From a checkpoint of a small image classifier.
Model: arch vit, layers 12, width 320.
Data: trained on stained colorectal tissue patches (NCT-CRC-HE-100K), 20.6 epochs.
Rows from block 9 of a small image classifier, named by matrix and row number. Rows with one number belong to one neuron. Each number is 500 + 25 x the weight over its row's rms, rounded and kept within 0 to 999. All counts start at 0. Numbers have three digits each. After the name is the row's rms in percent of the matrix's.
After each neuron's rows are labels from the 100 images, of 14976, where the neuron reaches its highest value: "top examples" is what is common among them. Only what is clearly more common there than usual is listed. The data: stained colorectal tissue patches (NCT-CRC-HE-100K). In brackets: how many of the 100.
# fc1: MLP up (model.blocks.9.mlp.fc1.weight, 1280x320), inputs 214-319
# fc2: MLP down (model.blocks.9.mlp.fc2.weight, 320x1280, transposed), outputs 214-319

fc1.674 110:561501536507476510536526484472468534475510556481511535520541489510515524526484491513484539521540485483508491495481519471496496486513489502511473496506510495461500460478508490498446486499434554481540518510460517514468495493466482516449447533528519474500494472486490456508505476473464506531490531514492470527493487541470
fc2.674 108:461487483542498527506533466489512510472480491497440503482481514507519489494482456479477505486478460489504454532545500530502520514478505481532510486519499516523486492479506488505535514532520528459526488566487507510533499463529515517507518491514480446550540499520521475480490493501478509522524502503472485524531498511493
top examples: tissue: lymphocytes (30)

fc1.167 104:450474495482481529495492491493443502439471477472480499528516438523485460484470453467524477495501501506461502488494519524481453518492506532501540488557504507520493510537543527528506494495521511511514508511473512509508513493477524490531502502541519526502502547486504500577500455489504523482493517527521491508510510517483
fc2.167 101:501504491464495464534473522535521550477482476478507512498482519515544488478509493529496501510529506494515508520485508532516500504464559484532463492481494515535474470543509527465533450448492508528498524461510499496484524513529512507514504502475451474505560475524524442450493496513502519507503506511495492518537492501481
top examples: tissue: tumour epithelium (41)

fc1.154 091:475499501486545523524498556491515529446516498476500492479487491481518505508511491498511506495491499462502494523485516508500438539485505499501500498474508437486458475557492490527496516512508490489481535510480529467502524461511510473526460508518524476511493517492508512516478525445513552513482475559461498497481447494471
fc2.154 122:478482534492525531462464506495449470495509459514481503484517509537507498508505471495481450488503528526514491530501507528481508474495514535474501466508475500521501503506508512472543513484533466556511493467532464488514481503489538470530514493477516562456520530496506517535502506519555475471491480505485514479460499494462
top examples: tissue: lymphocytes (27)

fc1.542 104:472521493500552507507506537486534533506526499468482474479475508469493513502512520499501528503470486486495497512478486487517464534504492468473511521475518442468450501519485472537490508507512474503470528513500522451498538458514486494524471512508537464511484506510518508491493523431539529505462510536455499501464455494478
fc2.542 122:500467526494532556490425506475451471520523485498485504486515508537519507527487485504473466491499520525539498513499512502452514478493499563458493468521466497495508473503494494490518509476542470552501489463527466490513490509468546454497487492474540561462504546486493542526505494511548490476500484498480511470462483516465
top examples: tissue: mucus (37)

fc1.460 055:508519540486480477493479458524470491492466515533553492553482481506496545496528555539532519501542508521461467481494554500431476509518512517511548482511524493503492541504485469471493492514483517474509493490545509509524532505523522516501482504498454518507506489516455501490485490543481491536493488467532504519549536507511
fc2.460 088:497518549543480491484534482494530508490476515529506539501526486496498526529533490489485493480504516472459492511517505539512471484477487477535455498486515486512505556447511510480506530534461491447502493483481515469434512471486481524517488489512484458500488478493499491504505475507470498492481489487474490508497476428501
top examples: tissue: mucus (29); tissue: debris (27)

fc1.203 102:541498473491454482492496464507498463541486513500517480506494541522507505484512451522524521470524501513537470492471488496520548489499487467555496496487508599498523506441503508472482507502465550497552498503523529509513483490505519528484496552459454474537543492514470476481482491544475516527538508459476502517515510530515
fc2.203 084:471511531545483495467536487494547506488491512533508523501494482469466518509534508484478486496473516489446498505530509541511449501498482484499494513500528459515493557465521487502506506546491460455484486490491507485441514484489487510525508476528483504463472484497512511520503505487499485487472491495465519499485492421509
top examples: tissue: smooth muscle (34)

fc1.758 099:489478508504518529525508563494496498447513526490492508474532506495507509509529464502519467501505515465513505556501501525508464498449509505509478487474468465506500477518479510517519515514487510486500511493469517470483499468522502461511480470494517471520481516460483509531474506468505530498505462563481487495490461477483
fc2.758 106:467496553516497498444509529517472506476502460502483493499521481515503490497495471471488467489504532500489506520527507521481468497485517516470503467521479486511481518521515513491532500511517460507503483497482489495505501485498533478549516489502493557449502509502507488548465512500532507491476486528525503484473501460489
top examples: tissue: lymphocytes (39); tissue: mucus (28)

fc1.342 081:473471510512508516527499539505520492457526517500521495484533541491524508518543470529505483494491495476522512558533486510509490495463495469518471473480468488504472470486462492515515517504508496471503472519474501489498481470531497476512475495466475474520528494476458525510453510490485524502525474540487505503479467469494
fc2.342 089:492550559527488476447540515494475494479515489521490511499532486487491517509530498464501485489502538482479508495502496521505460486502495485504481498471507480508512561491505528466508522546488469490497490476502531498460523496489495518543509488512488527458481499488499490527509529495514487488472485511519512485480497455505
top examples: tissue: tumour epithelium (35); tissue: mucus (31)

fc1.91 097:478491527500541515513506554499515510445520514485492501486514510481504508516514475480513501512494523466513485564478498505499454510456506502490482479465476448487482488523475492521509531514495497484493506493481510466485503459507499462519469497503521474511484526487483511526468515458512521497491465563476494476474459463487
fc2.91 108:467514534508502493445484514509439473501499472510480514507519500526491487502508484493471466478511524504500505510505502532511488476489530522480502478511469491520501530532518526467546495519540465549509477465523485501507490495490546509535519506496492549462502507479489493558496505530546494477482484509488511475470508488475
top examples: tissue: lymphocytes (43)

fc1.503 112:493488501527502491526475452508518479569535492511492472485493538522517513531517487523431513482471456502552506525510511498496550496518479499513475510508483508498502471487514464494493480507508466500487494526550481518507493508496510525513503504454449498467555446522514496456525493547480490522541513448481527506483496488498
fc2.503 112:515559518510488469505512496486502503512500531508532526514520518506508493505521550483523487526505520530515559475472477477490479443514497489506486523488496499518514480493482546510461487450483523489474474504504479499472494522470467490497506502479486516492478505510483491472515510516443484484498481487554493501531493487533
top examples: tissue: smooth muscle (57); tissue: mucus (26)

fc1.129 099:480504518483554508503507549500517525440521505477489510478513501483502499516500491484513502501500526462510507549487501507481454531463522499486491488464495448489459501534490494525509535505492496495495516500484518456474503464500502462525466503514523480519486527485481501530462525454514538510480470552468489482471457471492
fc2.129 118:479489525498519535463468507499438476497505477514478525492529510542507501505492476494478466490519515508513484523516518532494510471497516538477496474512472484512496505520503517467545513513542469541510483472526454492513477500503554501525495485497510544465510530478499505554496498526551484486500481500471506477485503494459
top examples: tissue: lymphocytes (44); tissue: mucus (26)