{"dataset": "stained colorectal tissue patches (NCT-CRC-HE-100K)", "crop_scale_min": 1, "parallel_block": false, "patch_size": [4, 4], "width": 320, "optimizer": "adamw"}
Rows from block 5 of a small image classifier, named by matrix and row number. Rows with one number belong to one neuron. Each number is 500 + 50 x the weight over its row's rms, rounded and kept within 0 to 999. All counts start at 0. Numbers have three digits each.
Before each neuron's rows are labels from the 100 images, of 14976, where the neuron reaches its highest value: "strongest on" is what is common among them. Only what is clearly more common there than usual is listed. The data: stained colorectal tissue patches (NCT-CRC-HE-100K).
# fc1: MLP up (model.blocks.5.mlp.fc1.weight, 1280x320), inputs 230-275
# fc2: MLP down (model.blocks.5.mlp.fc2.weight, 320x1280, transposed), outputs 230-275

strongest on: tissue: mucus
fc1.179:515536477513495495545598581514524485497546502544513522603567569568483427531633440558493402534394492426494552427509525392452492436434468415
fc2.179:461470437486461448474510509477493473494498485470601448452546482566440517526414602547470484430545560480520460481525495483549414575501448568

strongest on: tissue: mucus
fc1.371:563524521524516454472551505481509524488577607534479489520451504443480435477603499436506402519440490425565559506528512457414549403445566391
fc2.371:450443429442457468459522538531484480486464438548546476495550466566486469561463564543464611510536547496449426504550518455565477569504490584

strongest on: tissue: smooth muscle
fc1.589:404496449482470471454515553508502456487554473403419504515425475407441462512512493518409512479486500477511481490565484501458531554456541492
fc2.589:550419559480614564542535556583469607388554517517538382541445550499517502441546459471497495521509478521514461502493439523479492411542462445

strongest on: tissue: smooth muscle
fc1.227:449488479466436521519487442491514547555473468382433532460534459560610524545455515577479624460593546579513529553509510543591518612491524560
fc2.227:539546534534550544506485536525506544479519596510446497535427521449513511476584376446522445572407450519516545537475488496444536325506490385

strongest on: tissue: smooth muscle
fc1.602:449503499435509454514531566531449451460562482394429570551454510487447521497484485531403571485499460511468465472529484475539481616431507503
fc2.602:537390522441566517514539545554530584486487466525590340497474446461501514516473475492515547520534547530530449501552487503541451444537356536

strongest on: tissue: smooth muscle
fc1.522:430552505500468428462510492491491410487491496401445565493504509496429475489560484594387448431514543489526555497525541381459518506467508472
fc2.522:509445535463534538436511502566544560541434444482539512474498492532520542561527426483472529516544499587543505526575512467514483464556437541

strongest on: tissue: smooth muscle
fc1.463:421507475450456503476503575539457475458569516448386536569446524481465491487485485505432554516500444503462441480563474501539442577469534501
fc2.463:576459511492631526547568553599475583408542539516578356514432528513480462456550441466514485519450489455513503478544431451456469375496423471

strongest on: tissue: smooth muscle; tissue: mucus
fc1.492:519482537478505544451502599528528503496529509510433590450408451498555477472456428562504542553570515544524523486590493555565458581500495499
fc2.492:524507525448534593461498591519445540485517509548531472520432532539553502432559415406478566489516422555481466495566452445558435476508430524

strongest on: tissue: mucus
fc1.165:491541509508468415451508450478600511543469563518567481531571531441409473564537558548483550478475536507536470508453536500483559405461507460
fc2.165:454445484459427400451477490455513444485467433471484450458597494512489514483426676575466525462554539491509495515441552491608444626499480611

strongest on: tissue: smooth muscle
fc1.414:470475452487441513506484434508514519515445432382439515455521434565610509543448504576494606476599586566504519554537510523587533608510516564
fc2.414:535566544535538542495490525499532507512545589497467516533439513444546515482583382422540474551458438539565534540468512495460559351514514407

strongest on: tissue: tumour epithelium
fc1.103:442423469404523545454421522471458472489455422435448520520474545464539586500467548460472532510552463504511438533477545483588469539572566539
fc2.103:526536486543585497578517543574500528465560594472461470560432554474480441511576379472515411517388508437476470478465456480364542380450562416

strongest on: tissue: smooth muscle
fc1.699:450505460467489454478543537520474437449550484381449525542472497509466487506518512576391518464489544466513463484595514478472468572463548514
fc2.699:558477560457585571554551515607527612457539484529544412515490478521476501518524374498502558524513511557474456501515455477495498400503422454

strongest on: tissue: tumour epithelium; tissue: normal colon mucosa
fc1.83:417524510468428499493464567508473482520539489417406526551452491401453509500460501496460560520481400532500470472555488582483495557468540492
fc2.83:509453479465619495538518565601449556367517503491601364504430534529414458436565451462498533494459496480478476494538439460478482401516465488

strongest on: tissue: smooth muscle
fc1.564:445493494445492475494529548514514476464549488385431562521449445455483490529458490559431580490487496523476471469583460490523437595434516507
fc2.564:587427555479616564546524524570555628458524476535546402502490483525504532511525408477493531483524488544514481507549459483496447444537412504

strongest on: tissue: mucus
fc1.19:504614555589429498509500615487482477515546550549541522571562549479434488458499437438578471471428394512477513489407465565375556455468477399
fc2.19:494450491448455522449491596557456476401500420425528384466548510512501535473508576487398578443552520585494430495570505481574465575474481587

strongest on: tissue: mucus
fc1.149:522514512505442426507522418480617534551456559562633509491590485434447482585529558500549577522499557523553477496471494529460570437474461430
fc2.149:494457478482443413473536433473523452509468442487506479472577474504471528522420706582492482446545544465518493496424536516575449655485487588

strongest on: tissue: smooth muscle
fc1.215:490492460447558473447499588510525459443469476462424543497479547516430516477544439561460469539519550511487480511554528409542477509546508486
fc2.215:464512473495602537420519539531457548502505529460529530510488501587536458531566418504421495527522508500486500500567484388520447483476452514

strongest on: tissue: smooth muscle
fc1.763:426506500499461484504491560494496416524570512410416564497431484456466502492449486517441569479498458514487452494528488555493466555438498488
fc2.763:546437540457597565513526581563484593427547469523566348530441496478497512467538466455514523527486488547488474497574450517495477409523485479

strongest on: tissue: smooth muscle
fc1.198:442527499495474457451511524422506422559523488418439556486422454413445499452451546555442543445524510511520472509491518591495468557472495486
fc2.198:500508515483554546496520508544463541476477471513520446554452504516488543538520467436483528479443470545466427517552491456470509402509547467

strongest on: tissue: smooth muscle
fc1.162:459501455497477492499457493496467427430473471394397516496443507443465514535548511599447523510486604540511542534532532504528542528514578494
fc2.162:516514527535548589486507588576558568475494542493514472531523520549529493509582418465492509526461507557494475524542496408488487375470454465

strongest on: tissue: mucus
fc1.223:588558587558443474564519523471539532520490554597577499497561517503499478445476532405615480461492471488477469477424504576484544523468474395
fc2.223:437482430506481480513538545488424438472523476506540454523498560543454475466382580480474538435490497468480392411501470543475454637509552569

strongest on: tissue: smooth muscle
fc1.511:426535522515473440485484502503490452501500496407440600463466481457403510449506497558491510446513500541525528523480546492506485549516537421
fc2.511:512513493453517560465500526536469564471443450483544427529475470498519531549501476460469583534530520569482455516532476474540519442516458494

strongest on: tissue: mucus
fc1.252:484492468475538474520549489544524540507555522485495520541515500545433439561608513639465442483467596446510561453519499446432509484425472499
fc2.252:527461493434458417478526435452577474533527501499530515452523420488450466539415676550485455471565590455550483477479537559561503575442482567

strongest on: tissue: mucus
fc1.423:498490456487568469500566521526484505472615499520508520529519521553457448585603501624413417543428545412511551463512526373432491438440453495
fc2.423:498500473452445468493549453446526508559452548523561517438552450543470477538393634537499440464517574484545460486488537547546460592435460542

strongest on: tissue: smooth muscle
fc1.408:475535494443549516422473560491510467473499460460394522529508533513442507444559457521444490516516521530455545520538534429551493494516502464
fc2.408:433464459464563543391490558504477509529496490509531553516472516602523527495554472494414500519537488526516518502575505406547458514495455557

strongest on: tissue: tumour epithelium; tissue: normal colon mucosa
fc1.517:503566571519497562546569607569527547511579554454455526556489521547505463477494351479435499481483428509474437471504446504488498508433470462
fc2.517:504435489450494525451512528543485509471477458522606347440516483543444458492530493485422540465552516510448476439581475402559420480467390587

strongest on: tissue: smooth muscle
fc1.150:414502492438491445440518524440531420523551486407441532470391433435395508528461508548433530470473564485529464528543526515483452563473532469
fc2.150:537493516477544572520509522560486568461457441532561419545520479532529540562520484473481567500503490585475449536558484439518461421492461506

strongest on: tissue: mucus
fc1.349:458583526541477415517551549506612501523539515421571546520528486496441430522548463595458435426421520404521503448486528457433519437413468452
fc2.349:469400475382506463423478494529499494482490403428561476445520434474513535581460580579420511472576599540579446530545554472562490592512466624

strongest on: tissue: mucus
fc1.592:482504479513475395509507438508542513548512610593553471468427493444445436411488486503508552508456554468576469525498475543421567423455489528
fc2.592:453460486443394470451478417423507449584436460498452554416540460469551528504375670560493471509586525505593505501458602570611500651501497536

strongest on: tissue: smooth muscle; tissue: mucus
fc1.281:414462436411554471448499546506461441417468466399431554552438502461454519529504527604407467453488616464517447477536525486524465528474537512
fc2.281:517442456484510478521544532619512581426459452491584456526567513581481454592522527546487564489493569489475430493544494437534427506493425551

strongest on: tissue: mucus
fc1.216:575567584566459518536528540470505522499502514572556491514572539517472469463511548406547449516452486478468484433415527514468508483484475428
fc2.216:439473405505470462527537536507455426483484452486522477517547544550481491501402581516486520440503522449481427429489469506491453638487506582

strongest on: tissue: mucus
fc1.575:530532507587474427536505448507601579551507608545587435409473458466428441540547503507546539522449576513557505503511495501404563406442521521
fc2.575:475394482444445464456469406471515468543450416511469486431540444458517532537388677597517489522570551487550513539453575566613499640515458552

strongest on: tissue: mucus
fc1.96:502519539498438456496481376497517518565446536528551500501563414468445464410513545539517537460537573580485552492454540566515578544447445469
fc2.96:506444479450430417495506474494509455499516455485526511494516465462487534516378696519496503433532523463558413504451559561566523632525540582

strongest on: tissue: tumour epithelium
fc1.169:435418462449445467539443450491458513537493507494435482425430449508571523458392535527502586492567492491534465552452484573571491523506502564
fc2.169:504523540550445548536483491493456561534481542499458524467430522466560523455523476464513519533506443581518512519523514561479542476571559456

strongest on: tissue: tumour epithelium; tissue: normal colon mucosa
fc1.724:467514491503522507480442596479414491512477510463449523546431576371437524460499505435467503473485437554492515521367508541464513515550551467
fc2.724:470503436462461485473520536554434424441478457431587403503451504540445493536487564452437565427468516508487405492576476509484501547516573609

strongest on: tissue: mucus
fc1.710:529553495513439452517581401514569516544515550579589496453607444482429465606515558517542470528462581495541523463496514489471551461476467448
fc2.710:495459476481437438499529437454522447526470492465491516458540460534475486520386662548509482458542528465516451485429528565548471652500514557

strongest on: tissue: smooth muscle
fc1.334:425555465499458437428517519505511446472513471393455533464423454446395517506527503532441518465478509533523496515585524512495519523478541486
fc2.334:542474557481582574523527551585519609413532471547549374516478531494516536487533438452513522556482471524496449509536465518480484414530454437

strongest on: tissue: smooth muscle
fc1.81:454477440535486531462501463498506452531460418428448509517567487578540485529458462584458561443562595570453546517526509471500514608502487569
fc2.81:554542562462513531419453531438541527539509534499479538539421483446544557464598468475488485516560493581591529570507510502525539393535504442

strongest on: tissue: smooth muscle
fc1.681:415546453437462470468516545528443448515493502408443544534506531496399495519501487570445540460458552500483510502509506454498530560454537473
fc2.681:563416545430541517505515509575514590465488434488597367463479448462519550531500546499522562537568542583544486552544480513526494468551401525

strongest on: tissue: mucus
fc1.101:470539479559538440519521494515506508539585559515524523482502503547412468559581508611467435493441550416536605487499539428420547421432485469
fc2.101:467471444452436458444512430428541486556462498499559503446516438538486495578405658553489447479538584475572473497501556569556457616471486587

strongest on: tissue: tumour epithelium
fc1.266:446506509494469534473491495449492446513535520465462503440408499348430563541416526464515557457540489546534433532473516607587489548492530465
fc2.266:493500517502539508474492542521470510480474501500531467509445502515498528472523483441470495522425508526501464540622460479454488424535544466

strongest on: tissue: tumour epithelium
fc1.563:391527506431475457461515528464466415529540459395451588486413483404429540497472530477458539487501451501536479528509534523550484513448547478
fc2.563:480438500483579503528515555532495523403490450486596384518426522410475527545544520452507534513482528499583454518574483508511502480568485483

strongest on: tissue: smooth muscle
fc1.393:490560620503487460534499465495504512499508522515575517478456489394430472475548405442573459531426486498555593479451525485472583396458460396
fc2.393:471490503489426510391520574513521449473449436529600397433521456504449470474483529478413583469520543541428442468622504439559490522497452582

strongest on: tissue: smooth muscle
fc1.121:492505497471416543440515552464559445566475485529485519402457468492506491502365518521509569425544520531499452535523486613579482536541468499
fc2.121:489524533478506578498503549526420506491541473517440515568452506507567541465567462422496552487495455594488453511540449447505473447555537452

strongest on: tissue: tumour epithelium; tissue: normal colon mucosa
fc1.728:460431470415534527449422527469461470501459441453508512497465550474551604505460565414494503520517445481524435543436564486555478500585554526
fc2.728:529547505600551525605471555556480539435541581459464456577448579451485437514584363469524423536401495458464488504469452499352567384465553384

strongest on: tissue: smooth muscle; tissue: debris
fc1.631:438525455438500433444532497487448434475480481412489544508441517469437488505510558594389557452485543483554455479507542495498467520459537523
fc2.631:528471496464485536489531493614535583475424381496590409481542460496507515597465516526514582522542562552512415528532506473549485509531400542

strongest on: tissue: mucus
fc1.612:569562629577389568512500549497505512505506575508464522594481578468452492438544444443506458445443358512452527504418489541431510504513509412
fc2.612:501508480493487536529466531559478570452446471481502438477510524565525465572533468481494576462496508572442457486592466448538470539519450537

strongest on: tissue: mucus
fc1.346:518594583521492448522558492534582477423546539527507498537504476451457499502556481472536429440459474394524482461476508476443559399406527370
fc2.346:435438443447483461440530502529464466515387436509576531497547503586472544511472564525430543472523538503505486520536540437576449564528446604

strongest on: tissue: smooth muscle
fc1.209:416443467380534500484499560555428470466532426410400529552473554509485522546516499508402524583474472459494466504544486416555414586441560527
fc2.209:503496472487589508530540525610487509443485571502586368531474514534479429535541408502465488492493533473499494442563437438449457417449423498

strongest on: tissue: smooth muscle
fc1.745:425441470407525458470460534505495462443517455379429512537527511502451526554540532530439525516479556501482510525575525408539492530453543539
fc2.745:504476478461501544423557565525531520496421465545611446508588477588485504538475484521445573491526559515478451536580533447559462502442370555

strongest on: tissue: tumour epithelium
fc1.481:392427436435515532468450613529382465466467452442451509541498619564496570523521489441464486563458466497481481487558495395563441546538568540
fc2.481:567532462551608488531579494565479488432507577515575434496453529507442426483568374508517429517432512433482526458541453440425492346460459446

strongest on: tissue: tumour epithelium
fc1.453:401475511438461503456483479464447400526522452404446556466417496343496556470478571444453503517527447512523498523478544502530467516514553493
fc2.453:464487437492530467515510528586518556489460512530554471506401520410448515531539433458459472529428485448521429462627467448424503417507559550

strongest on: tissue: tumour epithelium
fc1.186:466446490412508513469483549483434479466537469443404510518404472400447488507478506491456474537491471478546441448545543516531459553520571519
fc2.186:554510464516599506569523583583456520437530550542533425554488566558473428471569397495490470512414486446418514452572414429451454415468475503

strongest on: tissue: mucus
fc1.619:510559529479504501468576524485516473417511493435418525608537508477453449550565475554495420491409552434449523474456521478523524471420525454
fc2.619:473428419415480433483525515511496502475469445473558507438537458559453520475459605541443513459519573485526421477525518468549397608476412581

strongest on: tissue: smooth muscle
fc1.253:423507494396499444479508556482452439480533471405424573523469477440469537504459522513411594506475458515469458485519484512575463588453542509
fc2.253:552414490456571518542501557559520578442476429487604348515441479454484513558485489464501536543496511504555444516573481463513471461503400529

strongest on: tissue: tumour epithelium
fc1.609:467464475449485516456411447503483491519428462405454533427483470555599555510474485527494601485586528535486525601560527532594544571545525549
fc2.609:537508548550570528536481519558519570476560561465474452489450525459542497500522382445538446549416477474528480526465510502439532394513554404

strongest on: tissue: mucus
fc1.156:526560520530491434492536416549518531540499577516550480487529434466425426548534559577525478483479594492530560464476530526475549498432464453
fc2.156:476447460440463422466503433464543441522511463488515502461526448496488484546397667546485463490545571461565471476436566557563502605480491582

strongest on: tissue: smooth muscle
fc1.294:431532468448476441455530505450503413510529449363462571474374450440407481534487517527430541465505542489522485489563526488521450542465547504
fc2.294:513443537478540559530486537569537572475449421499571420539512503500543575550489475476483542496505502563493483554560501478527495465553433522

strongest on: tissue: tumour epithelium
fc1.731:447443479437499528464407492447471467525456446449499516494450526469573597502431549394505541499541420518521439563456546527586508529556578541
fc2.731:527545514586554507591488513551485549463553605454469460565423569453506458503567363449523448524427475474493498511452475510356562393492534386

strongest on: tissue: mucus
fc1.715:521549546500497520480556528509508470420507508490424540580534494472516457601566489496524424514437504398458509458454506473498504455410514429
fc2.715:470447426439491430475554525529506481511453432471573524453548491610473521520450569516436523450513555491509438466544487430564417593501418596

strongest on: tissue: smooth muscle
fc1.671:408532484476471437483522513498469421489538453360477587494467477479411538552518516550428550471492508489529495508553509494504496543445544500
fc2.671:560420579449566548551542533562548614431520459544578371494487488457522550507505485488529527534521512537537479524544483536526483454570425478

strongest on: tissue: smooth muscle
fc1.455:458478466462454528504477415511488518530445441387437530441514440545610508553465518586490602455590589547501541566534513529585538608500524569
fc2.455:522551557530526555498493517507515537488526568497464517516433504435549504477597380445518482550456438534543540548461518499472560343530520402

strongest on: tissue: smooth muscle
fc1.202:433523483467440502435484521491489381526466494402426557533471481474377485509505505565443488489518517525439568487559514455492512519508559480
fc2.202:580440539483597562542516559612550625430538484527511408509463523493544512518545374460519515544483493518503478535544454477461486419518484461

strongest on: tissue: smooth muscle
fc1.471:468485460454469523485487438520507490510438418379440540468516445545593517558477505597467578444597609560494555535552525499571539611509529572
fc2.471:554544562510530550511503524508528542491530549498475505526425494428553529463583400440521481545460460537553527544484522488480568352520538407

strongest on: tissue: tumour epithelium
fc1.721:449394480447554510450501550549388454493506457446459479467410546516436534518528492450392423556480477435523499458550539376498424500541552539
fc2.721:506492463542576546525550525598482546480489556494598406558535561583493380526565414516470454507450533441432520417548460439465442449418452534

strongest on: tissue: smooth muscle
fc1.60:479459463482475528495496429504512491536458424431442509448511430540571492544452496599484591469594579578503540545517505515560517610507477586
fc2.60:538557556482504575502464528470530549519505532518465535505439507441576543473568427429544463544471443557536524541499508520507556379536524400

strongest on: tissue: smooth muscle
fc1.732:428530453452454482459513559521445423487517521443453554540471543472392499548493501555437507459451529491478490502519508458488506554469536455
fc2.732:584463547458549542519519543599538583443487439511597379487514474486517535527473483487493560536551527565548467526558460506516474461525417519

strongest on: tissue: tumour epithelium
fc1.487:443575459533444410461457512480493420521490478405460577464410474417391523462513549565445491441497523536566519511471548504446519502492527468
fc2.487:528467509448511551454506560548492553453441455491565433484467509512534540508493490449498521539501496565508457545593479510517476448546506491

strongest on: tissue: smooth muscle
fc1.737:480487462472450521510485451503520527517442430388442512461523453546590511543452503588499604490590586553500532554537492540567544595499508552
fc2.737:529565538544532554485509516501542497499536587496484517513437505455546521479598385419536494525456438554550509541471507477471561353534508414

strongest on: tissue: smooth muscle
fc1.617:432534501451473426448503506444524421513520454396440586453388423448415535504469502551429536482499507508553497513570544456477466523468526463
fc2.617:530475529484593578497511552580491591442511484526550402532474519501520528508521433459494537539506472538515452525565477503488501406537464430

strongest on: tissue: tumour epithelium
fc1.627:489507538494516508473474527515428483530508466465459528470407484334480522474441503432520467518536393510564449513415563570570454537515546477
fc2.627:414434422497511455474445522504432419464461470515538473505453509532442506462547495498473542564448528489477481520626442408508474471500547478

strongest on: tissue: smooth muscle
fc1.443:489453480488468518487491412516515510524476419460489520450531439576607480567446496585510600472587575561517536553523492522561507606489482589
fc2.443:527553563484498577477488516440528531526503525522477523502444490432560548461587449435539495547478445563554517537494518525514559364539529407

strongest on: tissue: smooth muscle
fc1.585:469472496460533514411491579495523445503481447467421538449455529448423495459500429569484450523556535523469503504540542454560498525542495447
fc2.585:469509502508557575402490563492450513493498507486535520528448530584540527499548407477438545493531465548497503520549503401528434491501460515

strongest on: tissue: mucus
fc1.302:524535529516474453495488409523554501554462525510514510519579408483427464496488543566549499479534592556477544494462503528516557553438464448
fc2.302:489441477436439411470504460467563451516512468490519544462544464495498509534411676553481474452538554466548451483446570532580507607462499593

strongest on: tissue: mucus
fc1.125:507510481455512525491552534485536453473474492503479524607532566541464461505548481572528418530420510432465529446430499477479478476440449401
fc2.125:471452457477444411466506539494492479428540468454580426474559503565459533547456651549478541438558582478520439472509524474544404606475420586

strongest on: tissue: tumour epithelium
fc1.195:438417417451537524453475553530442441418483429424462541494486576563534563563501489471437493544512499455557473512565532417556425539551562567
fc2.195:539532521571587550556513556538487535441567588494502407524469551489486409483576385473500452533394493464472519458513460460402526340459503409

strongest on: tissue: tumour epithelium
fc1.286:434471487371493486477469487483437412477486426389439530528451501406433540528475530511451507503519507481502503536511556472526486500501589479
fc2.286:535438452499570531532501531557578561432464464477518466522477528374452536563582454483445507500447520479502518501654466434448530468502468571

strongest on: tissue: smooth muscle
fc1.49:506490533430500506433507582469522482533486509482453557420422493428457488480403476546473561440553530524488477499530474597548488512542478515
fc2.49:513514524494530562503489603529434527476549510538478490553440512496572529426570416413493542501482448564488447525557449458504489433556501466

strongest on: tissue: smooth muscle
fc1.485:561457481494548493535585591492443525438607568500425476576426519502542402467543473457429447528426458458486469444557456438460462485406510490
fc2.485:480511493441462530453524502560523544491471516563588425471566454590425443516473503530469570449560529498423458468538465459569429484461397559

strongest on: tissue: tumour epithelium
fc1.597:461471492445470536479472572497429459474538473446357556577434504408498529456451512466452572556489435572505438505524484493543481585506591480
fc2.597:513483455484613476534490526566453499434499539480555412533379513502432462454592416484466472522422486433475527460550424420468456329472454511

strongest on: tissue: mucus
fc1.323:498531492446518459498586468533556513501531529510532514525564470503421437590586528580491473516432553476504503432464485438467508457457456485
fc2.323:493462465493462401528509442460568430493508504445551483438570451516441460512404625547475443451527539449531456456476521508530486638461499563

strongest on: tissue: mucus
fc1.541:524534508486533444475586447517511505498555518510523495470532465502437430591603525642468442517434570443546550493511545407458531443451500471
fc2.541:469470451473464439483554460459538484540493542473554543468538458509458448563412619519484478466517547443525465470466537547530477604448451559

strongest on: tissue: tumour epithelium
fc1.264:405460469429474544452451581508427479485509456448452549533452524460496550507472494435452536517444424510508421467521516465531471537538584492
fc2.264:533517491535605490564535557585486487414552545473558394537436534474454438483578399471510439532419507439489502456563453463412532357466532463

strongest on: tissue: tumour epithelium; tissue: normal colon mucosa
fc1.217:463408461430584518460480568526429503412555477430410469612406537449482508524501511501413501522448493447499447453546500505504430540493583500
fc2.217:534490452440560499554562535588443518443497464513567439523551546604474430584517477508461515475440518418429485451560451407491418487443413578

strongest on: tissue: tumour epithelium
fc1.3:515516539470431539438496527453531480582462446501442580408417493400560484488365490486502525493606492554512417503432536618576506536544453457
fc2.3:469541492511515538454484564508431504466524522515470506567433527492587536437541409408482527489455440571500462535561463437476518382546544446

strongest on: tissue: smooth muscle
fc1.410:430503485452483484509512552499477458487547499395433537545426486403443488486427502531412622480509455521462444480555469563534451605448529523
fc2.410:532410519489621505551537542593514588425511476506602408549467505502472522507526497474523530498520502517526492498531462458498449458558417538

strongest on: tissue: smooth muscle
fc1.382:439569533556539438436483620465565458470441510471546540497466541483417505441529381507486399487465508497527566503525489551479546446475514440
fc2.382:482497502448446531442502553521479475472446423477529489450509498530526536476525495449439568503573503561484464519603490432553460511548511575

strongest on: tissue: smooth muscle
fc1.673:424463504406510475495486546503437468502571489423417555540422491418457536477473522510429606523511416524470471486524489537564460594436539532
fc2.673:494411499450622473506528557595497535417478489498620374534412498453448505486521538492503532508495519481524487495558445457536441451534416562

strongest on: tissue: tumour epithelium
fc1.69:427448502439510499495465490478401407474491434419405517509483531432492531496518535484453517510500499491572445532531544441509484494516581503
fc2.69:471457436471561485494497552577525459413446514506593453516524507534435431526604463539490544534467579436429496496570462435523502442445464456

strongest on: tissue: tumour epithelium; tissue: normal colon mucosa
fc1.436:443436480418507546458420522459465474505454429442463517519454537465554596501455551438481549496550441506504446548473541509591487547560566538
fc2.436:533541487562578483580501537563504545459564597460468453559427557447486452508561377440516424515392507439502474493470469502359539383471553424

strongest on: tissue: smooth muscle
fc1.432:402490503430469488466486567526430469508546483414388541547425480418466499470457493511428559513501445494521481483538487553531462589446546523
fc2.432:553457489494609498541570556606513563396541522519601369514435537503455466469557441477492502503472494454497463465542437468429459417516458513

strongest on: tissue: mucus
fc1.660:521533545523508431490543458540553535542478612562563486530541444462416443494479562543575529466503563530518558475493485541488579506448473450
fc2.660:449438447452445404411476461462511410535488457471519537443528458506492499526413650541477485443568546460546492481448575529576496631489490606

strongest on: tissue: mucus
fc1.310:522559521565505428473561436523570527546483585551571511499531488458433415507492585521524495461500580517540516471477513518479545475458482447
fc2.310:448443441442441420419479441478546449512491448468498555453564435487503502549395659562481487468551545463554449489452573541585507655490498589

strongest on: tissue: smooth muscle
fc1.458:433501468400506458491532559527425439488531459409442560530444532446456528487478550530411587501501467481505434482512521502513446593460528508
fc2.458:496427484476539519530523518576515539447457467521608350552482468487484505535475520517503566510541546540544422492532470490529455469544388523

strongest on: tissue: tumour epithelium
fc1.160:446485495428547504477451525536405481477504393438442493494443521411457571453525533472459491555491456506582480515501557458508457492550566508
fc2.160:470501407512574483497522536577498485429444534479592423568483535541455423549556414512428492498469530464458474447561442423457480436460507513